Weights of a small text-conditioned image diffusion model.
Training: soap at rate 0.00096, 12400 steps.
Data: trained on regions of photos with short descriptions (Visual Genome), 203450 training examples, 7.8 epochs.
Rows from block 4 of the text encoder, named by matrix and row number. Rows with one number belong to one neuron. Each number is 128 + 24 x the weight over its row's rms, rounded and kept within 0 to 255. All counts start at 0. Numbers have three digits each. After the name is the row's rms in percent of the matrix's.
# fc1: MLP up (text_encoder.blocks.4.mlp.fc1.weight, 1536x384), inputs 0-54
# fc2: MLP down (text_encoder.blocks.4.mlp.fc2.weight, 384x1536, transposed), outputs 0-54
fc1.426 110:148110119120125109143136104124161131099136123119158156146122103139073088110192124124174109155115177154095128114168113134158136118141108115077158186134123121163128111
fc2.426 108:085109119114123140140125112080124110146146150089145129126131104164117121147163189111113116114123111114157090122185142141076111103104137129148117137120117131106131155
fc1.427 104:101149132131141145087139178121128140080131148145132160139140118154126152072136119139179134139104119139124130117112142116153103176098140117107174133122116105129087161
fc2.427 139:139100132137157125127142163147125120102110115165070120150138169084122148107108094124145148132132156119088156139063124116142161147143120139101140127106135175126134101
fc1.428 105:147112131150118115146111151114138143118147124118116152164108078141078132119162165151141102111112166148121141096105112126135157139125104111091118194180142116145088144
fc2.428 108:119152157145113147122133116119114148160150145092173129117144110155155118126176157126126128137111097108173069107171146133118099090124154145171102124149142145145142128
fc1.429 104:113158139112136122113137109121054106120140156119112163113098158155128134106136137163131135149137077149112110108137125155124106144142164155154117148122089100155113114
fc2.429 084:125117106125129151109137141104170135137141116129159078135162127071126115150163084064141167111141134092158107127089122067127092093091101103111162096143139121128117167
fc1.430 107:164169119098113116098139125101133102101180115127114118117141086149127114134116126143143132148129118134080082138128106151117082141153095118139159125119097135130129158
fc2.430 077:093099140133126127150142156146154114147099130128135149125126131096142153109161116092089114136144127088152165119104147105171157126107155145126124118167115113122107147
fc1.431 104:192132123140129140105141169147147155102137132150161149140148121130115156111122109127184123141126152147156164118142160076128105147117117131102181143105088120127122119
fc2.431 136:162096125129178116133139145151123108124085128161068124136156178070127166106096099113115144123127126124092159146075135118133163147146104135084143117103141139139103102
fc1.432 090:133132130129103154136121145113072134098134104178071101109137153127113151160125174132127114145131125157151124128138111117135105129096120111151158146099081107109162105
fc2.432 100:122133152132182112104136131143160103149086141144109116164149177073110156143096102087112124129155157096091114110088146112126152124133133131063095133113161133140098132
fc1.433 114:111151170080134141100110125114092097121163151126096084124104149111158169135081168114135126108153122108130113127143142111119087141094145130143115111107108145097154159
fc2.433 087:111145125102120134156132133147096106132104139150160067080138147117110166127150145147144131127113157104151067096122125091137083111089133118186135105113131095139100129
fc1.434 097:120077141174121159103138131134134102151122144088134114115128113175167098156141085089078105142119130138094132115102128138144156113122128111121099127131131136120136104
fc2.434 083:150150092097126120114132129112119157121116116145117136130159151146123101110134180156150145115129120156119105144198136091171108174147168138148128130117137118099097147
fc1.435 094:107116128092081086090147147119129135119197128127107134122117152146105096144113129106106126111111164106120092125135123121139112132161132132114154142150170123104181113
fc2.435 077:120134152135193152145131132113098110179078153102133135127147130087119137092148137135135120129147138151119198098080127161113145093111132132097106128105099143116067099
fc1.436 101:131108152099123141112134151149110105130134117156111137154182152089151134165075161152109140118137091096167072104090092100122135115096162125110112136129108117098133120
fc2.436 088:105139117103116143133102133159108104161131121119120073091111138174130106123131096143105137065132115090125131104159124104135098179107119145156140104119148140123134167
fc1.437 103:142121113147091140089122169118146145082128158128109139145136112173106159056145134127156126135099143136128107124162136150151147158133143132090143139153109121120099131
fc2.437 113:130078133117166124142152170166122121116103109140109123125151179061149173137101112114144133118165141106098174136048119135150178134138109124103150112087140181129132106
fc1.438 106:115165080106144151137117094117182100161125158139156124125118082102186124111103118097133153121087110126115112111099140171120110154100128109169097094075101134108066144
fc2.438 084:119104144122076120144133142126093163094136086144160107101096148126087149140167157136151126116105115099174107148131116080147126097119159132183147135186104115148156143
fc1.439 111:152164125127136148161153112150107125145117119126116157102122136104121138126141182128166118144130103136149155125099149127153124100145125148165110101131100100157085151
fc2.439 087:088092136136115148129111119110167128117129121105145114161163103149130158146140062140125142103119151127150093181171122122117102150136104115145148131144126139121158125
fc1.440 096:124121159135129148124120153143105070151115126128121144116145127109130115150105193127171162153147119152160130147118125125158105088094139119098099156144173127105145140
fc2.440 085:115099171124115154119123109128124136133134123089143102123123148173110172154119100142165100113126120088179099129131132163107123166119126123151143082088118153131157115
fc1.441 094:143130151127137128105123153085149148151147132131142110159086106097193120159150130070154119085150139103138115126110158091126124163101133096104101161080140109091122114
fc2.441 076:106144121119084131162128118111076165147126138138141113125132146153096111089107143165125118117117163138133095119152098130164110128092158153142135120119137150127127120
fc1.442 097:134115142142118181159120108145120140103103111179082137135106122129141156106204136159145104139121139172140097133157137122142131146144104119146129174180120122158096099
fc2.442 109:086136136131112139126115095113113132143152161105183124126131116164147106149151125120112136117121098093155109136169129119091094071132170127168123121157129123138141124
fc1.443 095:145118129131079148112112119112080126142139124162144122136141104130145121126164180132109122104117134131112100131102121111125114124131140164111110171107110089150140141
fc2.443 102:122148136146114124135118120112064120138150140104147128157128102171145136141126156110118127133107092110191064115172152131109082113115161102149114112146108130123122131
fc1.444 104:156085113144093156087161119124126144105144118172118137107142114117118125079131120124191105138137147143127156121106144129139141177151136100097181157132132115123114121
fc2.444 139:145105141119165110127120149151112103099106115159069133148138178086118161099117097115145127117152149095094168135078108135142154169133099124083144118089133158138119110
fc1.445 093:150154129101121101120090125119115145142153126161137140162129112176188140174134156135129117136105135095133109143161144124162134088115097159091135179145130110121159135
fc2.445 108:117124137153108134136116098120097118141162157105181130158113103162137108159168145144122131117108115109194106093134128115089095107112174118156152137140123115136147133
fc1.446 102:125094126139147166122142128169100143068126121136090103114139138139097120123145147127153133137109095128168096129183107077145145116142160106138155143181152134102101104
fc2.446 117:140105135138142122143142141176154103134089114135089116126139170082121151136091115109141112124155159109091138143058128140133131165139091161129135107097134165154131109
fc1.447 100:186119109137139154111131187101138130120125175179091103087134114147119179125168146140156147138107114139116172097139166120143160219133102109093169124108106112136088149
fc2.447 144:159104119131156124144145150171138094111105116152086138141134178083128132097096081110127136111139156107101149150080122112139147149126116134079144118112141162129112106
fc1.448 096:162129156122125130105106129092115154139112120153140141179132117125126117128170181144123109115083123138084153111097108093147158123137089110106122157149137129187094151
fc2.448 102:101156141117124125137133101106121148138126143096160121121129121135156136148137136127121115116138096131186079125194146126110092083082147149160116123145124131101127134
fc1.449 103:150135096146125106147187142118103150123162147147130167142128132123082142135111109151138143134135134136130159149153132111115108134123127119170083139181171112111150139
fc2.449 094:106101163118147141145126146146158134139104150148132135137117120118103136090119156116136130135114122149086092136084162145136145114143112148123110131117126163151129094
fc1.450 092:110118151113133112088137162114167165116110139112114131171117131113158096127173127137117094140115148102149154082115120105165140159110125090123108153126143174164124139
fc2.450 079:148165115156140136128104120151077095150130127111110131114123187177132124164091124146115115117153125191117105185153105093132148085161122124108103106126170078086119106
fc1.451 104:132093152130089142116151105122158145153055134172131096091124104120124122108150137124139136099116081115124176137143148127139135116142110128137131145182108152107117135
fc2.451 082:120171107124128094135134128163143128096156097063126146126114157131155110150086104161147140165124161133165082101109126142118125133152132123111148083120165114146198130
fc1.452 110:159097163126131154119090156121148158110119131166116150132150137132127125135172181123129130115105162128103104135121078081100106159137106127091143193138166114177099114
fc2.452 096:118162128150122135152123102130088142146138154087145117116097157161114130126175132115134124123142095100181060119148166131109111072076146115147071109120137120114123176
fc1.453 097:129141134157174179141137092144125145100108118133103129087126116125128135151131109151168142169088165126129145100133140170155069141154154132069164142122126139124103160
fc2.453 078:077124139102117146176132120103135120156123108122160132170145140121116143086110103079140118124157099102143088135065130093065162092107098114147101063138119138104136111
fc1.454 108:176144143162134151128111130100139146100126132175121143141107117117125130155155147153108115123095112121118111103081117119142120134122116119115129185162145123187069101
fc2.454 117:105151147152150126129117116140117125124148158110179137161129109174122140123147158120148134141115089127174084128197138139080093080108133127172134128151139118113140153
fc1.455 101:166143132109114147101095086109126160129117110167134132149121125104167182148176162115122102144141104131124141135139108121158132122126107137105151179101139123166104102
fc2.455 094:088123137130117158120119114117108125150139136102160107118142122136119110149137142106120144127121121129177095084174143150092086114118166134147133138148134111125147160
fc1.456 112:153106120184137154168113104163096154106100150126125158129141094136110149158164102118122117124123156098106149121110135125147150121114118129103171120129146141116070098
fc2.456 114:108173094104104151150120120115121147131153143100170121087125128137140080148153116163090110137125152169151105118181126107119098142130156109132120156127127080120146134
fc1.457 103:173158147156099115127118124127139145083112107133120153175119111114132148112162155155124108112094147144112107111088110162140115161110110102098144180127132134194080143
fc2.457 114:098173144129120135133126099107112132160144159097168143138152119144139117118155151098150113111145095116171082137177145125094111098111151128164106142155154117133140145
fc1.458 098:136126110142107180105151123108138122126161160149146149140114098092141143115129093167116142144117101119139138125142173153146121176102084118165155184145101109104126137
fc2.458 118:147092123134191123142138177161121114112083113176077140138136165110113152109095119097126127128158154133081168155076105098133167156146124135087127110123156160139125118
fc1.459 096:169159138111143150133179095122122130179131118144119129113102101122161161089117124117151128118097128151142172128101142092091099123098128161150081153098150193125128140
fc2.459 082:073136121110064159137125139113148113089127098158150102174175137160118119138153122135148138112112123092163081138153117129187105169124120126164174106189120079139128191
fc1.460 097:111094139110103106138159117129118121102131138175120128115183148110093113115107112109140109120090103133098096128139098124122083126142117175160147145133120110129121151
fc2.460 106:147103136155180163107093163159117094131115120142099125152117149131151135147135137124117157104164122091094112140077126107153137155141114137080115131124134141126138149
fc1.461 096:145154105083165129122113103129142095156140112138147118145129132125133155117120104151071131102173111107107108194114115171136129145095149124115122085108118136128140126
fc2.461 080:114139131117100107155105104092081146078132140117159106154140144134089149126181141110165107104126134077192091099107127104151112108120139151158113106119123138121093151
fc1.462 103:165155100113098142076134152146144157091142102130102144111167135111126147127124135110158138108110144152161120141129133119127088123120139164144137113144096120142116164
fc2.462 084:069089144121119136183115121099124130141099143123168141157117093149155134091137113134129128150126130106138088114130134138105120178139092128103119154159110124126135159
fc1.463 094:121137100130126114147128129141129116082174120116146132141109119153100130123124117103152149113134130144139105150128155107139147091123147128115148095142142128151112147
fc2.463 079:116120146121138130132153114135149082150108149124143118104137129092103176103120104138079111147135151086139171095078163166108143128143135116103175124144109141097119097
fc1.464 096:152082105120135122093153127130096145098179125140092138128097109160143155082162157127173111144127148160086158135174158132099119190115123174142151149151147172116106135
fc2.464 125:125111134130164134152142154153127107108100103171074122137131161078138142118093107127124146115146158103095151125064128122165175147157121128076150111114133156146128099
fc1.465 098:148067117131081101142110153156107136119117143144130163157148133170124109133151100158153110116103150125127112152163118107159159151133139145123132153131122108107140126
fc2.465 105:105117129132152127136133131168105123134132126157090095133120188062144155110112106097130135122151140135092167116038137122132142158118124143081138119095141165166103117
fc1.466 097:173089121105102158133150125139107133119122151161132161121160164123128114133128113150109129147128088141130101130137135135132093154133098134142149112148119091108106129
fc2.466 116:111132140134192122161144166155136092116081115159078117129130164066121169108108137101144140116151153105100158140074107113128157138128131146083137120108127152144109117
fc1.467 106:080106116125098134129143156162150144107111140193119133134131114170145143134134130105126111116096132094101137125145120115138146155141118135136138157132158124120094167
fc2.467 122:163115112128159140135130175177137088121140116136081114128108175099142144125136110124156162120157143123077131133076132145130149149115114133103140123128138183144159124
fc1.468 098:151095118155133153133131128136151101126118156096143160171130116173133131105186107115179107148078172111121170148120129145148158127126129112067178101141152106136075119
fc2.468 102:105155120058104118171136085119120141135151140115151109064145139107119145091126120156108120145146144147140129104124134136114132118145146122169108143151125093080128150
fc1.469 099:152142151113107122142140112081146162124120127177088130153113121083147140125143158070147125143092139132096079099093111106119118123129091123094149170143107138188106104
fc2.469 108:099136114150124158141097098100136154131130162093168144141131118174117109134150137137145124137115096112184103119171133172096110097092143150176108124155140137111142155
fc1.470 102:136138150115151167159122116134106148109091117164088135119124102112106134115129182116135082106122086083123117114111103141120135150109078119124087174131124129194082144
fc2.470 104:103115142140095148130107113111130121143161159112168108125098108164162108147133124133140133138118105117199090127197158137115065105113161119154126121161126156127138139
fc1.471 098:138097057146074133141142167161129136138186112126172134158140102126104119120092093135094115128139155124144121138179116104147127153138113144129144135160132136130145157
fc2.471 083:122113167129141127133094091100144127126093136157079142128117148095110102131147137125121100099153101138069150101082142118160182106146134172120115132136133127171102130
fc1.472 108:145149163177129128124152095112129103166121122089141146112120171126135105109110154150160185156120131171110161146139148167085148140127116144131108158129107105138125141
fc2.472 103:150111121154106083119136122140168145118124115118127147156135056133102147136128148123103102164148108145136091161134104138125114117148130103118124140148117125105118096
fc1.473 105:143098088161109114119134125123119136121112116169135102140125127118149147116143158138108126142098149127121150147202099095136147114123067160084151188136089110158088080
fc2.473 107:090135147096096169113128105105142092145122120087152117152136116161129158154161139109124121114111088106188076135154176127090098089098141113155128151152130098121134138
fc1.474 102:148114140120125137099135143114095131108136158152083161115143127161118136107142097131167113114119108139137127114133130132142128166119131124120135159132136089120109140
fc2.474 136:142106134137161129134131175159140114104116125168078115145118168077128149115117099109146140130150154102108174139056107112123167174139097149099140123108110165135123109
fc1.475 113:139125122157117139150108122168112122128112119127111138157115105113139131120156143109143151154126159079160153115085113113125153127120112130148082154154125157152141110
fc2.475 085:090106103135119116113138126116144124110136107123187159131138139124133169155068115138170130124145135134125114139141122185123150087125126111125176123124123133119134122
fc1.476 095:159146162102159151117131134127149160084144115151125152135136109106122147119178116142112103153116125145126132124133083111193102140146093125108183199147139146182086126
fc2.476 095:117137151137100132137109078111111102171146151110157132105160101147150123114153134121148151109107116104173079120190144157102103091104147120177132153151126135104115140
fc1.477 099:135172123122136157090108144123140193093105105175103126164134117105138123116154154136144133125115148163112134112092108075138105127160129136122127170116106111179074150
fc2.477 102:118139133136114136122142101094104148125150163069172116129117123175143121136142147098167123118133089133174088133160150144108103085094134156161100134164156154119137144
fc1.478 101:105121104145115102134143142115138113184143151136122133140156118128123162084145131100123160139082118122121090146128115077120120129135156106153095114123116152103077139
fc2.478 087:095158140163145154095125133165128128093121096160135134143086115101131124138107108123130164103153140102105156118075116148128117125149107142139156121155130180134150138
fc1.479 105:126116116103094131104143117125121090145182088132120112130146155142147120163123123159113104129138169106139098143123095140128104145131134098106154153120156098113156172
fc2.479 089:128098130118155133121113124149107122149076162139087102136127147105101114127146127118113151102147123094120186137127132135137148115104152161106104120108140138117119119
fc1.480 101:141109108140119155118169125153149092114147134119116112107109116184095139102167108126141106162139161143171153116148144100171149193138128117080145108158098094118095092
fc2.480 135:158116135133160126144144152153132107119093132175078114138149167055130150113102110107154153111148142096107170122074120115139167143139100132094150109096127163112127125
fc1.481 097:144174136131145168109114132085160129126123156163117115157131160141132170122181181140136111171076143133116113105117117124135115106138082148113132150141120125143080102
fc2.481 106:094143123139122147135133105102116133153128141085167128146098103149128096126156145133121141098135103117186110120152136118104089079103141137165141145141133132120120152
fc1.482 087:123126080114123094147137127145119154122181139112106154106125130106101106094141114154162149160126119125131123111112127130129135089157112127144165108171124104101116151
fc2.482 082:166089169128175176132115144133179104140137137136114160151146123095132157127123101112097139096103151121068143132130117114135111108136105138090111158086151149124094130
fc1.483 089:133154093115094126115101143076101132175116164159179170136136075140116100128098134083121134110138119093123111116162138129132123121150113197128110138141145111115084164
fc2.483 079:089120139127173129181146109146150128104143119130076152134117136099115205109171124110144136165121093120137136132118129138099111124159100114103137121171105139138153139
fc1.484 095:125180173128145103109152137134128110133127145140083117163121121135089131122100107119110163141126169102111090135110122112147111138115135118114148066128112081112129186
fc2.484 072:111055138127147140191103140123118116140134137085121159088113143071165142147132123121163107131125115141146149116107132128088156105135094129102149157107142166150153090
fc1.485 116:108137122147107130105119154168137106121125144165111124153109122122098167109115108098130150158098116136160149068138178131130153206123086109115187146154139111145121115
fc2.485 145:167115126138179130125142156150121113119086120160065145132133180104121149104108101130138140120143144123092132150071121117140159145141113135094150132123140188135116129
fc1.486 099:122134119126128165121082149152157078127160104132132131113144146129110107145133243125142084133130114129170129099141072093119151124154108129107149173132117133124109108
fc2.486 085:130133155148114119127105120129098142124140123085137112111114119150148136146151080110143164085126124086147040127151109128134074119102163134166077124154139138130151146
fc1.487 102:089101069138128108166147175103128137096161103123114118151146142133066157122150107132125117143124123105101144110148088143121175122149125125148164149154173133125144135
fc2.487 094:151081141111146165150130142121129069128117161160141146117134135062159134125134133089139132128164117139074139179070133121127164105136119148091135106121151141149133138
fc1.488 098:140127103127111144148140165127133141066135158171105133151107119121112177112175103158165092154087151123118111139151131151185146125109112079112158135170126090076116133
fc2.488 106:137100140150180119117124140167122116132111130147093112132142167077138178115107112130127139117168135116082182140053138112126175135156096155080144119092157157136121099
fc1.489 103:155142140134153111144145120132120121106147130175127162122123114106093149094118134109157144168149115161118154136127135102141072135118130143120098174151102118137136138
fc2.489 125:130106106108140117152129164156116128118088112149075121156141174100106150090117097132142141147152154109084132164061112125148159147121103100107145110101118187142120116
fc1.490 101:173127126105119110123153155138116185101149142131123165141133109171112159086174134121160141173106120165115168100157122106159136159152125117136165144181128106140118145
fc2.490 119:145118143128166128141136164170138096100100115160088095144135193057124164100084101110127133103121144094102176142051118124120159177158106140091126129114136163113094091
fc1.491 096:174146150089116116107107124101124166114095109153132115149146112114139137111164164139143139115089127134072128082072104131150124092152063146092168193141111153195087111
fc2.491 115:093144139150129128131129091109117123152152166090167126129131125147118124145153140107146141115133087107195103107171133141107109082118149141162103129163132116137140129
fc1.492 106:142150136152123133128098139138145117102104126152115146137108116122123122132149162149141085127120129148102106104156106112122097131118111134096168165139104128174105157
fc2.492 105:103136154143107126140144090129096119145134173115171131136131110175130117133135159142143116135088089116198091148176148139122128090095139080185123143138138120117124143
fc1.493 095:146105144153144171092164105117144118112161142143133138164086104162135129099158091092148149117120173128144152092124138152170138111123186145096138163123150145123112127
fc2.493 092:102135123076102128119121094097075177147117130108150134108187163134092130117132125163137090166125131160135084151121140112130104129141147121175113125131105128129125116
fc1.494 108:122119106127108153133115113135135158086101139149144128111128081132155151107133138148127106112129172131112109113132121124156097103099069110105154178112108125190105149
fc2.494 111:095125117144112147139134116122142141151148136101177101158095091162152114151175160125121119122124084123184124161170138143121127077095141120148091155148141133125124144
fc1.495 110:156177143121098108121152131142090159101165094143133135132076135132080121116074143164140167135113103163086143098118162145132107126148132158147119101133102120152118131
fc2.495 091:122098117155178169140157121125175122124077145110127153161177155127140153125160106080140135135122108096164081130160113107106124116112094104112094123107107134117137144
fc1.496 088:149101192130141138107083126143179117157110120122061158175095132191119114110093184105121133111131129103094081099119098113158134148145164112107129156103120130139140108
fc2.496 094:081137158144094119154124108123115170114132153092131114152122118173144116132129137132136121127136101139194079162160130124091102105108148118176110111153121116118128153
fc1.497 093:112138109129133152139144126136161134114129136095144165177142106179136096060074110137148113115104156108133125132110153156164174122145110104133139089126119145127144133
fc2.497 071:128125128115148074112116172140095143165148109123146114114128135111099127139167134166094091131141169143072145110104131120114137139109142132132138154142122109094122113
fc1.498 102:139094115110071130154117133096123104159175143134140086158136132093118106153147087163095123105141119128110151131181081138124139112112123131142101172137153173090149147
fc2.498 084:105139121111149116127150151145130154132107142139115145111129100136132112098122176113136127160096142086093116114120139137158113137114132140142145117144153129184108118
fc1.499 115:173147156119124133110147128129124167127145145184090173132145172142138137114107148128116139143093127140128131134100100143124074132104155143177109147119090128151131127
fc2.499 096:110146122122141126108129125133157144083108145106131135132152151139130120129120119113129115126150151110122095097134116083134120141150102110119098137144133138145127128
fc1.500 107:160093105111111133116118130106151141132158132158180148115157127135118155154132130145124122149148156130110154139167142150109109106126135123129176169110162157125139164
fc2.500 087:099113119121119119150119135107110145144083128133088112143108127156131076088143177103113094087115090111099090139093125084140144136117130144123064143130139099140090124
fc1.501 094:157140152158125108153093105093127141095122107134152136135120120114131136121153171141138098148130146167138092110184087156182108103132085150138137185096141145177100103
fc2.501 107:091133148140078166135114095095123129162150164094146122147111103167135111170164179125137140142115092110176122114157164123101097100109168110188127134140131128122117151
fc1.502 105:150121141141113111124120095137145169112106114148128133108124143121104153108142157142156093103148131147143116107096111105120126157110132139096129149133108141162073131
fc2.502 108:103174141127110163118106109134119141142152169088162133116119112158127090139140144121148126136146105109181069110153145141101096111099140129171091135151128130142152149
fc1.503 097:150110183162138156120141115169131136104137097110174115128139140086121107125127110093136170134136139137192089138142126110151088108149157116145120093155101056079183121
fc2.503 080:132096106109165106102108115142118095104094160115057139124104162134095146141087133142105128125124140075100162077118164128093154110130101090105183153099173156104122099
fc1.504 107:087084125131097119111145153091113137155125177126170133154159139165163104130153131142116119113155147107158103137136132142121162138122120121124093128183138124087154132
fc2.504 086:170157136139150106110121143142098130122134105138086131094131138097111128154077159136117117120084157109099124127165116136139102111150154139123115090077144142174128098
fc1.505 102:154124150115135137134105134101149123079114114172117136144097095090145111126156155138139119181142134132122092115105105124165148135122076109081155171117105170166043131
fc2.505 106:104158148144130147125126102110111139154141160097178123122131119166135104137143186138147111123112089122195106135205147140114104083125176126189107155126138129120148142
fc1.506 106:160107111136099159103136165129122147094116115148085129116121097126128157099128132132160150124121167138149128095184146111170131192149119139108173158123111115115145109
fc2.506 140:151108129156165101146140150150122095124106124156084120148150157075131146110114103123143128114147135119089170147066112099150154155134092124062152114118137165136125120
fc1.507 103:154103122139126138137105133117132160086112088132141133153134094139116163095181144137096101136088136142103114126138123091152121114154097128106139196128129120193100125
fc2.507 103:086170141134076144132114099123107153155165154100136131152131124120120128129149151126137122111129116121171119144180132148106127081134149114156118134160121128120141130
fc1.508 095:135132101111144141130120141100099110117194140123083138121150111148129119134129124149161164136137164158098109152120110141140168136152142134131174118156120106165107158
fc2.508 082:106095158133150141144135148153125136138092164098130148125128141031117144114109115118085104141099121101134191104075165124105147116084125118112137137101182146140120104
fc1.509 089:095095149155141120086112140112111144150105129149138073105110123103140114135132135118115157082113130105161154106135118125168115128097138119092141132088121095084140118
fc2.509 079:172182131135142152111162111152102141146102132116141144142143153130107117099134136159139089128142171181108126159163144130096129116131110133131090131116146114111129114
fc1.510 099:139109105094130113142123163135123139095178095117099117156152102128148147177153129127116103138151131140134091152147133151154212129134168094082143109112148134110133149
fc2.510 084:125060107165151139107119123123121097163080155132146147110146168075122170096081170129091128107121149116090191139070144163097119103115095121130133111106175089110126087
fc1.511 102:165155103103136125129095136152142156142174142160112160129138123137092128095121172121133151108138105154124136139175142093102114110141114128139142138150121073145158112
fc2.511 088:100096156177127100122148134093159130120110131092147159157129124150155104133147116159129108138100123123121098100126152145108148147119124127146091111117140187124149105
fc1.512 100:127125113079090123137147148133101156116145105118115113154168180115094125134140138153157102131167093140140076130114115107161149107105183131131122106166138111104152118
fc2.512 100:116102109150179161102102140152120068131106123149093087105111143076136151122124120103108155094140113070076149138080134121132125125158109119106122114069124156145140135
fc1.513 099:110147121151110138164154135147161095107113145130173157150141075127132117095150133098156153124137155106143110096161159153163166122157122095108172144144112170146110143
fc2.513 088:142073114148173111113123099116107150145111133105094151129115178126163131173095129153140113151133135166107153141088122143082137112125119146128118118084122107131180109
fc1.514 096:156126157136133136112157121123151126142143097131089159089155112120121106147136139113141095108124127144127142132157156090105094154100134142125135118162124128099122158
fc2.514 078:138132123092161082131116156146110186129092144114134114151112147114117091100113201144116119154120150114121125135127156127108126103116106128116147124067166113124138097
fc1.515 094:125131181112125099098154140137137138105153129099110107141132134143102082149145139154114128179140147134118089104114127096118122181139122109144135127121143068154127077
fc2.515 083:138132152148161149154132130113101112143115183142105111142102162099120109144119152150150110102120144132122182136139129093092126087103136112096120118112135164078115130
fc1.516 107:141107111119134192137079125109110149128102127198120125134148105132160138137167159158142119100143110120083116119104116105168077139157057144101166176126113090159073100
fc2.516 116:111157130129106127125113095125112142170149162110178129150113091167133125151146146107132138137120089114196105131179161168109096082124155111158133148150141119115142135
fc1.517 097:158147096131120180140097099067183133168082134132117103152118066161169179150151125101138091098096137155089153177114106110116103086072132160092089158088149130126098148
fc2.517 072:096093105100117107102148143149107143091166112097169139134123156096087094123150127178108134165121098119162106081100121135096160145179121112131142103168123107142153116
fc1.518 095:177110134117129165119134156132112142087146109148108168120132113113126186091169115133143123129102124133139152133130145127158148164169105119084179153146137141120115155
fc2.518 121:134102120142143104146148137184133109128090149126069108141141190072110178107120093120137138144155156102092171149055091102131154151149114148094123114101138156142116105
fc1.519 102:173133131122138128146144134137103135142142117152123148132105133112122121119164184139082099108100131141174112124126082088129087123146098153094137179109142105146099126
fc2.519 102:086128142153096134109109112099107126142140137084170130133133119168109105154149140093131137141124107106166066122188156113112094097112158138158124132151145114125136152
fc1.520 097:218148142123101099154138143132110114138100126156120111131134161134163140144176193149148082139098115150143107126129102084151147150148072136095137125128175111169134122
fc2.520 087:081111150129120170121103102114122126150145116052148111157147103179127101166158092116135135143140136099169070118155139143089119124076176141147115107159125117130086118
fc1.521 098:100112096133078134136148166115131108118179141135194133130138117118103136124137100136179111127127136113141100148145106157145160123150124141162157151150176113110113143
fc2.521 083:160125142136165142144101134094119095139093110134102145136116163103144177117125120127089126132147133105054164130074140113137135114122121148066137122104121156149127151
fc1.522 097:147143138120097160115135122117113145118120134179142109119076148110107145135154193169180101107170150148152132114133105076099137109180091143142116124149125126182126116
fc2.522 100:073144121151121131137135122108116141128131147084170131110139114158140116129154131110131120144117089113146077142162145140095083128090166135176129138138130111113105143
fc1.523 104:164144129146138171088129149103123114108093149125124118128119164098130116101132198163112132104106115125145101104114082090159122161110103122128082135119129123139098166
fc2.523 098:110144156150124137123144121150107147124124125083127110113128135203136107138114118094142124137148101112181072144166148139095062126111155100156126127159111093131114132
fc1.524 088:127138130118129164111122069089113130119126139142137122131118091126107136113176186159157109159107118128156145135144124117122161092152107129088136156099119125163123114
fc2.524 108:098148138117116134117136134100117139144159156101147128126108119124117112176136155122091120112132101128181076124195141138116091095115142107133116141156122095105118147
fc1.525 097:150146099121137149091154106130116109145113116174155135150131130126161112178140182132129143147106118095126080157134117091130109111152096109124148165097118143124152127
fc2.525 097:117132122128115138138126108124134137119126140092142123115113104129134148115139130132169153129122109122169102086189121119096073104116163114145150142161144130131108151
fc1.526 093:143120112134126141115098089106080132113095119178143101139148122158154111118181156152157111125153135131143119102147152145159114123162073138115135175147137124136113094
fc2.526 103:097125150131106132128147108109120124147150150098150133130140099145128139177169161116114126128124084120187087115204139112102117096114157127162126141155132115144125146
fc1.527 101:112114155159141109160111178165148149123125118091154123117116100083146135139162123101141106126108157136115149103135160120139166133129136119104147132173125165130148140
fc2.527 086:146127094147146150096146096125108097142148139136093133160099183148125092136098160185111140106153117125131138154160117139124134123143124133097095103095172136075140111
fc1.528 096:097138184134158152099141093131099123092098147102132127117107150140138149137131135146149125130106123135177187110124153121150149121121109113160134116170105114155137113
fc2.528 079:146148096125113124136135150115137100155142107162108089148110147096141120124138117113116126106199115151092110142110135137120134130142156117109139126106151112065135120
fc1.529 104:114100162088142107111122156160070142127185171122070094107166170128104106164099162155151090168141078139155105108110087115155117140095098127111181118131126095130130138
fc2.529 087:176145128173169137107143121148176108149107113158137125150141144104123132110130107116111135091141162120108140125142174101085127127133103108110088132110118160126145096
fc1.530 093:098118113086111103094138158096107155098176144133091096092170148103100127161141131147155092162105116136095080131110093095132127102107130130137128135149119128130121114
fc2.530 096:130107111138149185133151143206158103133079144154136117146116154098174149137103123101133167106160147095114132128097152119159149118106103135105135117121141161152144138
fc1.531 095:120158171140173139084133129123101141173153145150119122114116137126104119164145169097104168074157070125164163165149121077125079120101124132108127128127151149117142114
fc2.531 080:129118131131078129135127097131145163097090105133151122128125142193131124115132166162147127155085159138140093105157121126118127145117125116154093146132073140153152123
fc1.532 092:171167127151126141117132126144148097127164134156125138119130137146084150099104157103112155128129130153101121131119155133139119155124172149141130124095108127106084148
fc2.532 081:070104147128106123137144129132127124116094115077106085168146119119136117124149112142181118148138146100163128081095105091092136130118111133129156128139152114171131116
fc1.533 108:143089158090120137144140170135157135112146094106117149142130114114141098108144163154136093112133115138166084129150117153201139104145143135108166125147133114144150173
fc2.533 092:143103173184159097104108132161087120172096139127094118108142154132113093157103139151125116128147155149088171129118143143072115158113118132093134100092176130108137085
fc1.534 109:139106143103103117104117104152127074125154089129119104127174174140109108156148142136136098105128160121107091087130109115149141183086152083115124159137159075133123150
fc2.534 088:112105127160156133096111164120099134157092157151095151121100147131122091115109120132115151095161116144086173153149120093124122113141099181117109136115145129107154079
fc1.535 099:148129158078136109084117098132124073119117124134142122125127113158146127139134166100153136131130107117116145103092146103132087139121128120168107150116123123105154134
fc2.535 092:112145144136111120126118101112091152135149138103119127160100110157108151138120119133129147144146151117199111137137125131097090091116144114142139127121106112119085118
fc1.536 104:147152127090115102111122148092086120094173126119081124132134188135118104165104109134146140138182135162124103134116133117152129167100104140116137099123104100147109129
fc2.536 085:144112118164179175114119114126170119179100163131131104155145095097121120091189117129104129100108116104120168091132134105121128093142125103102099143147130125101078117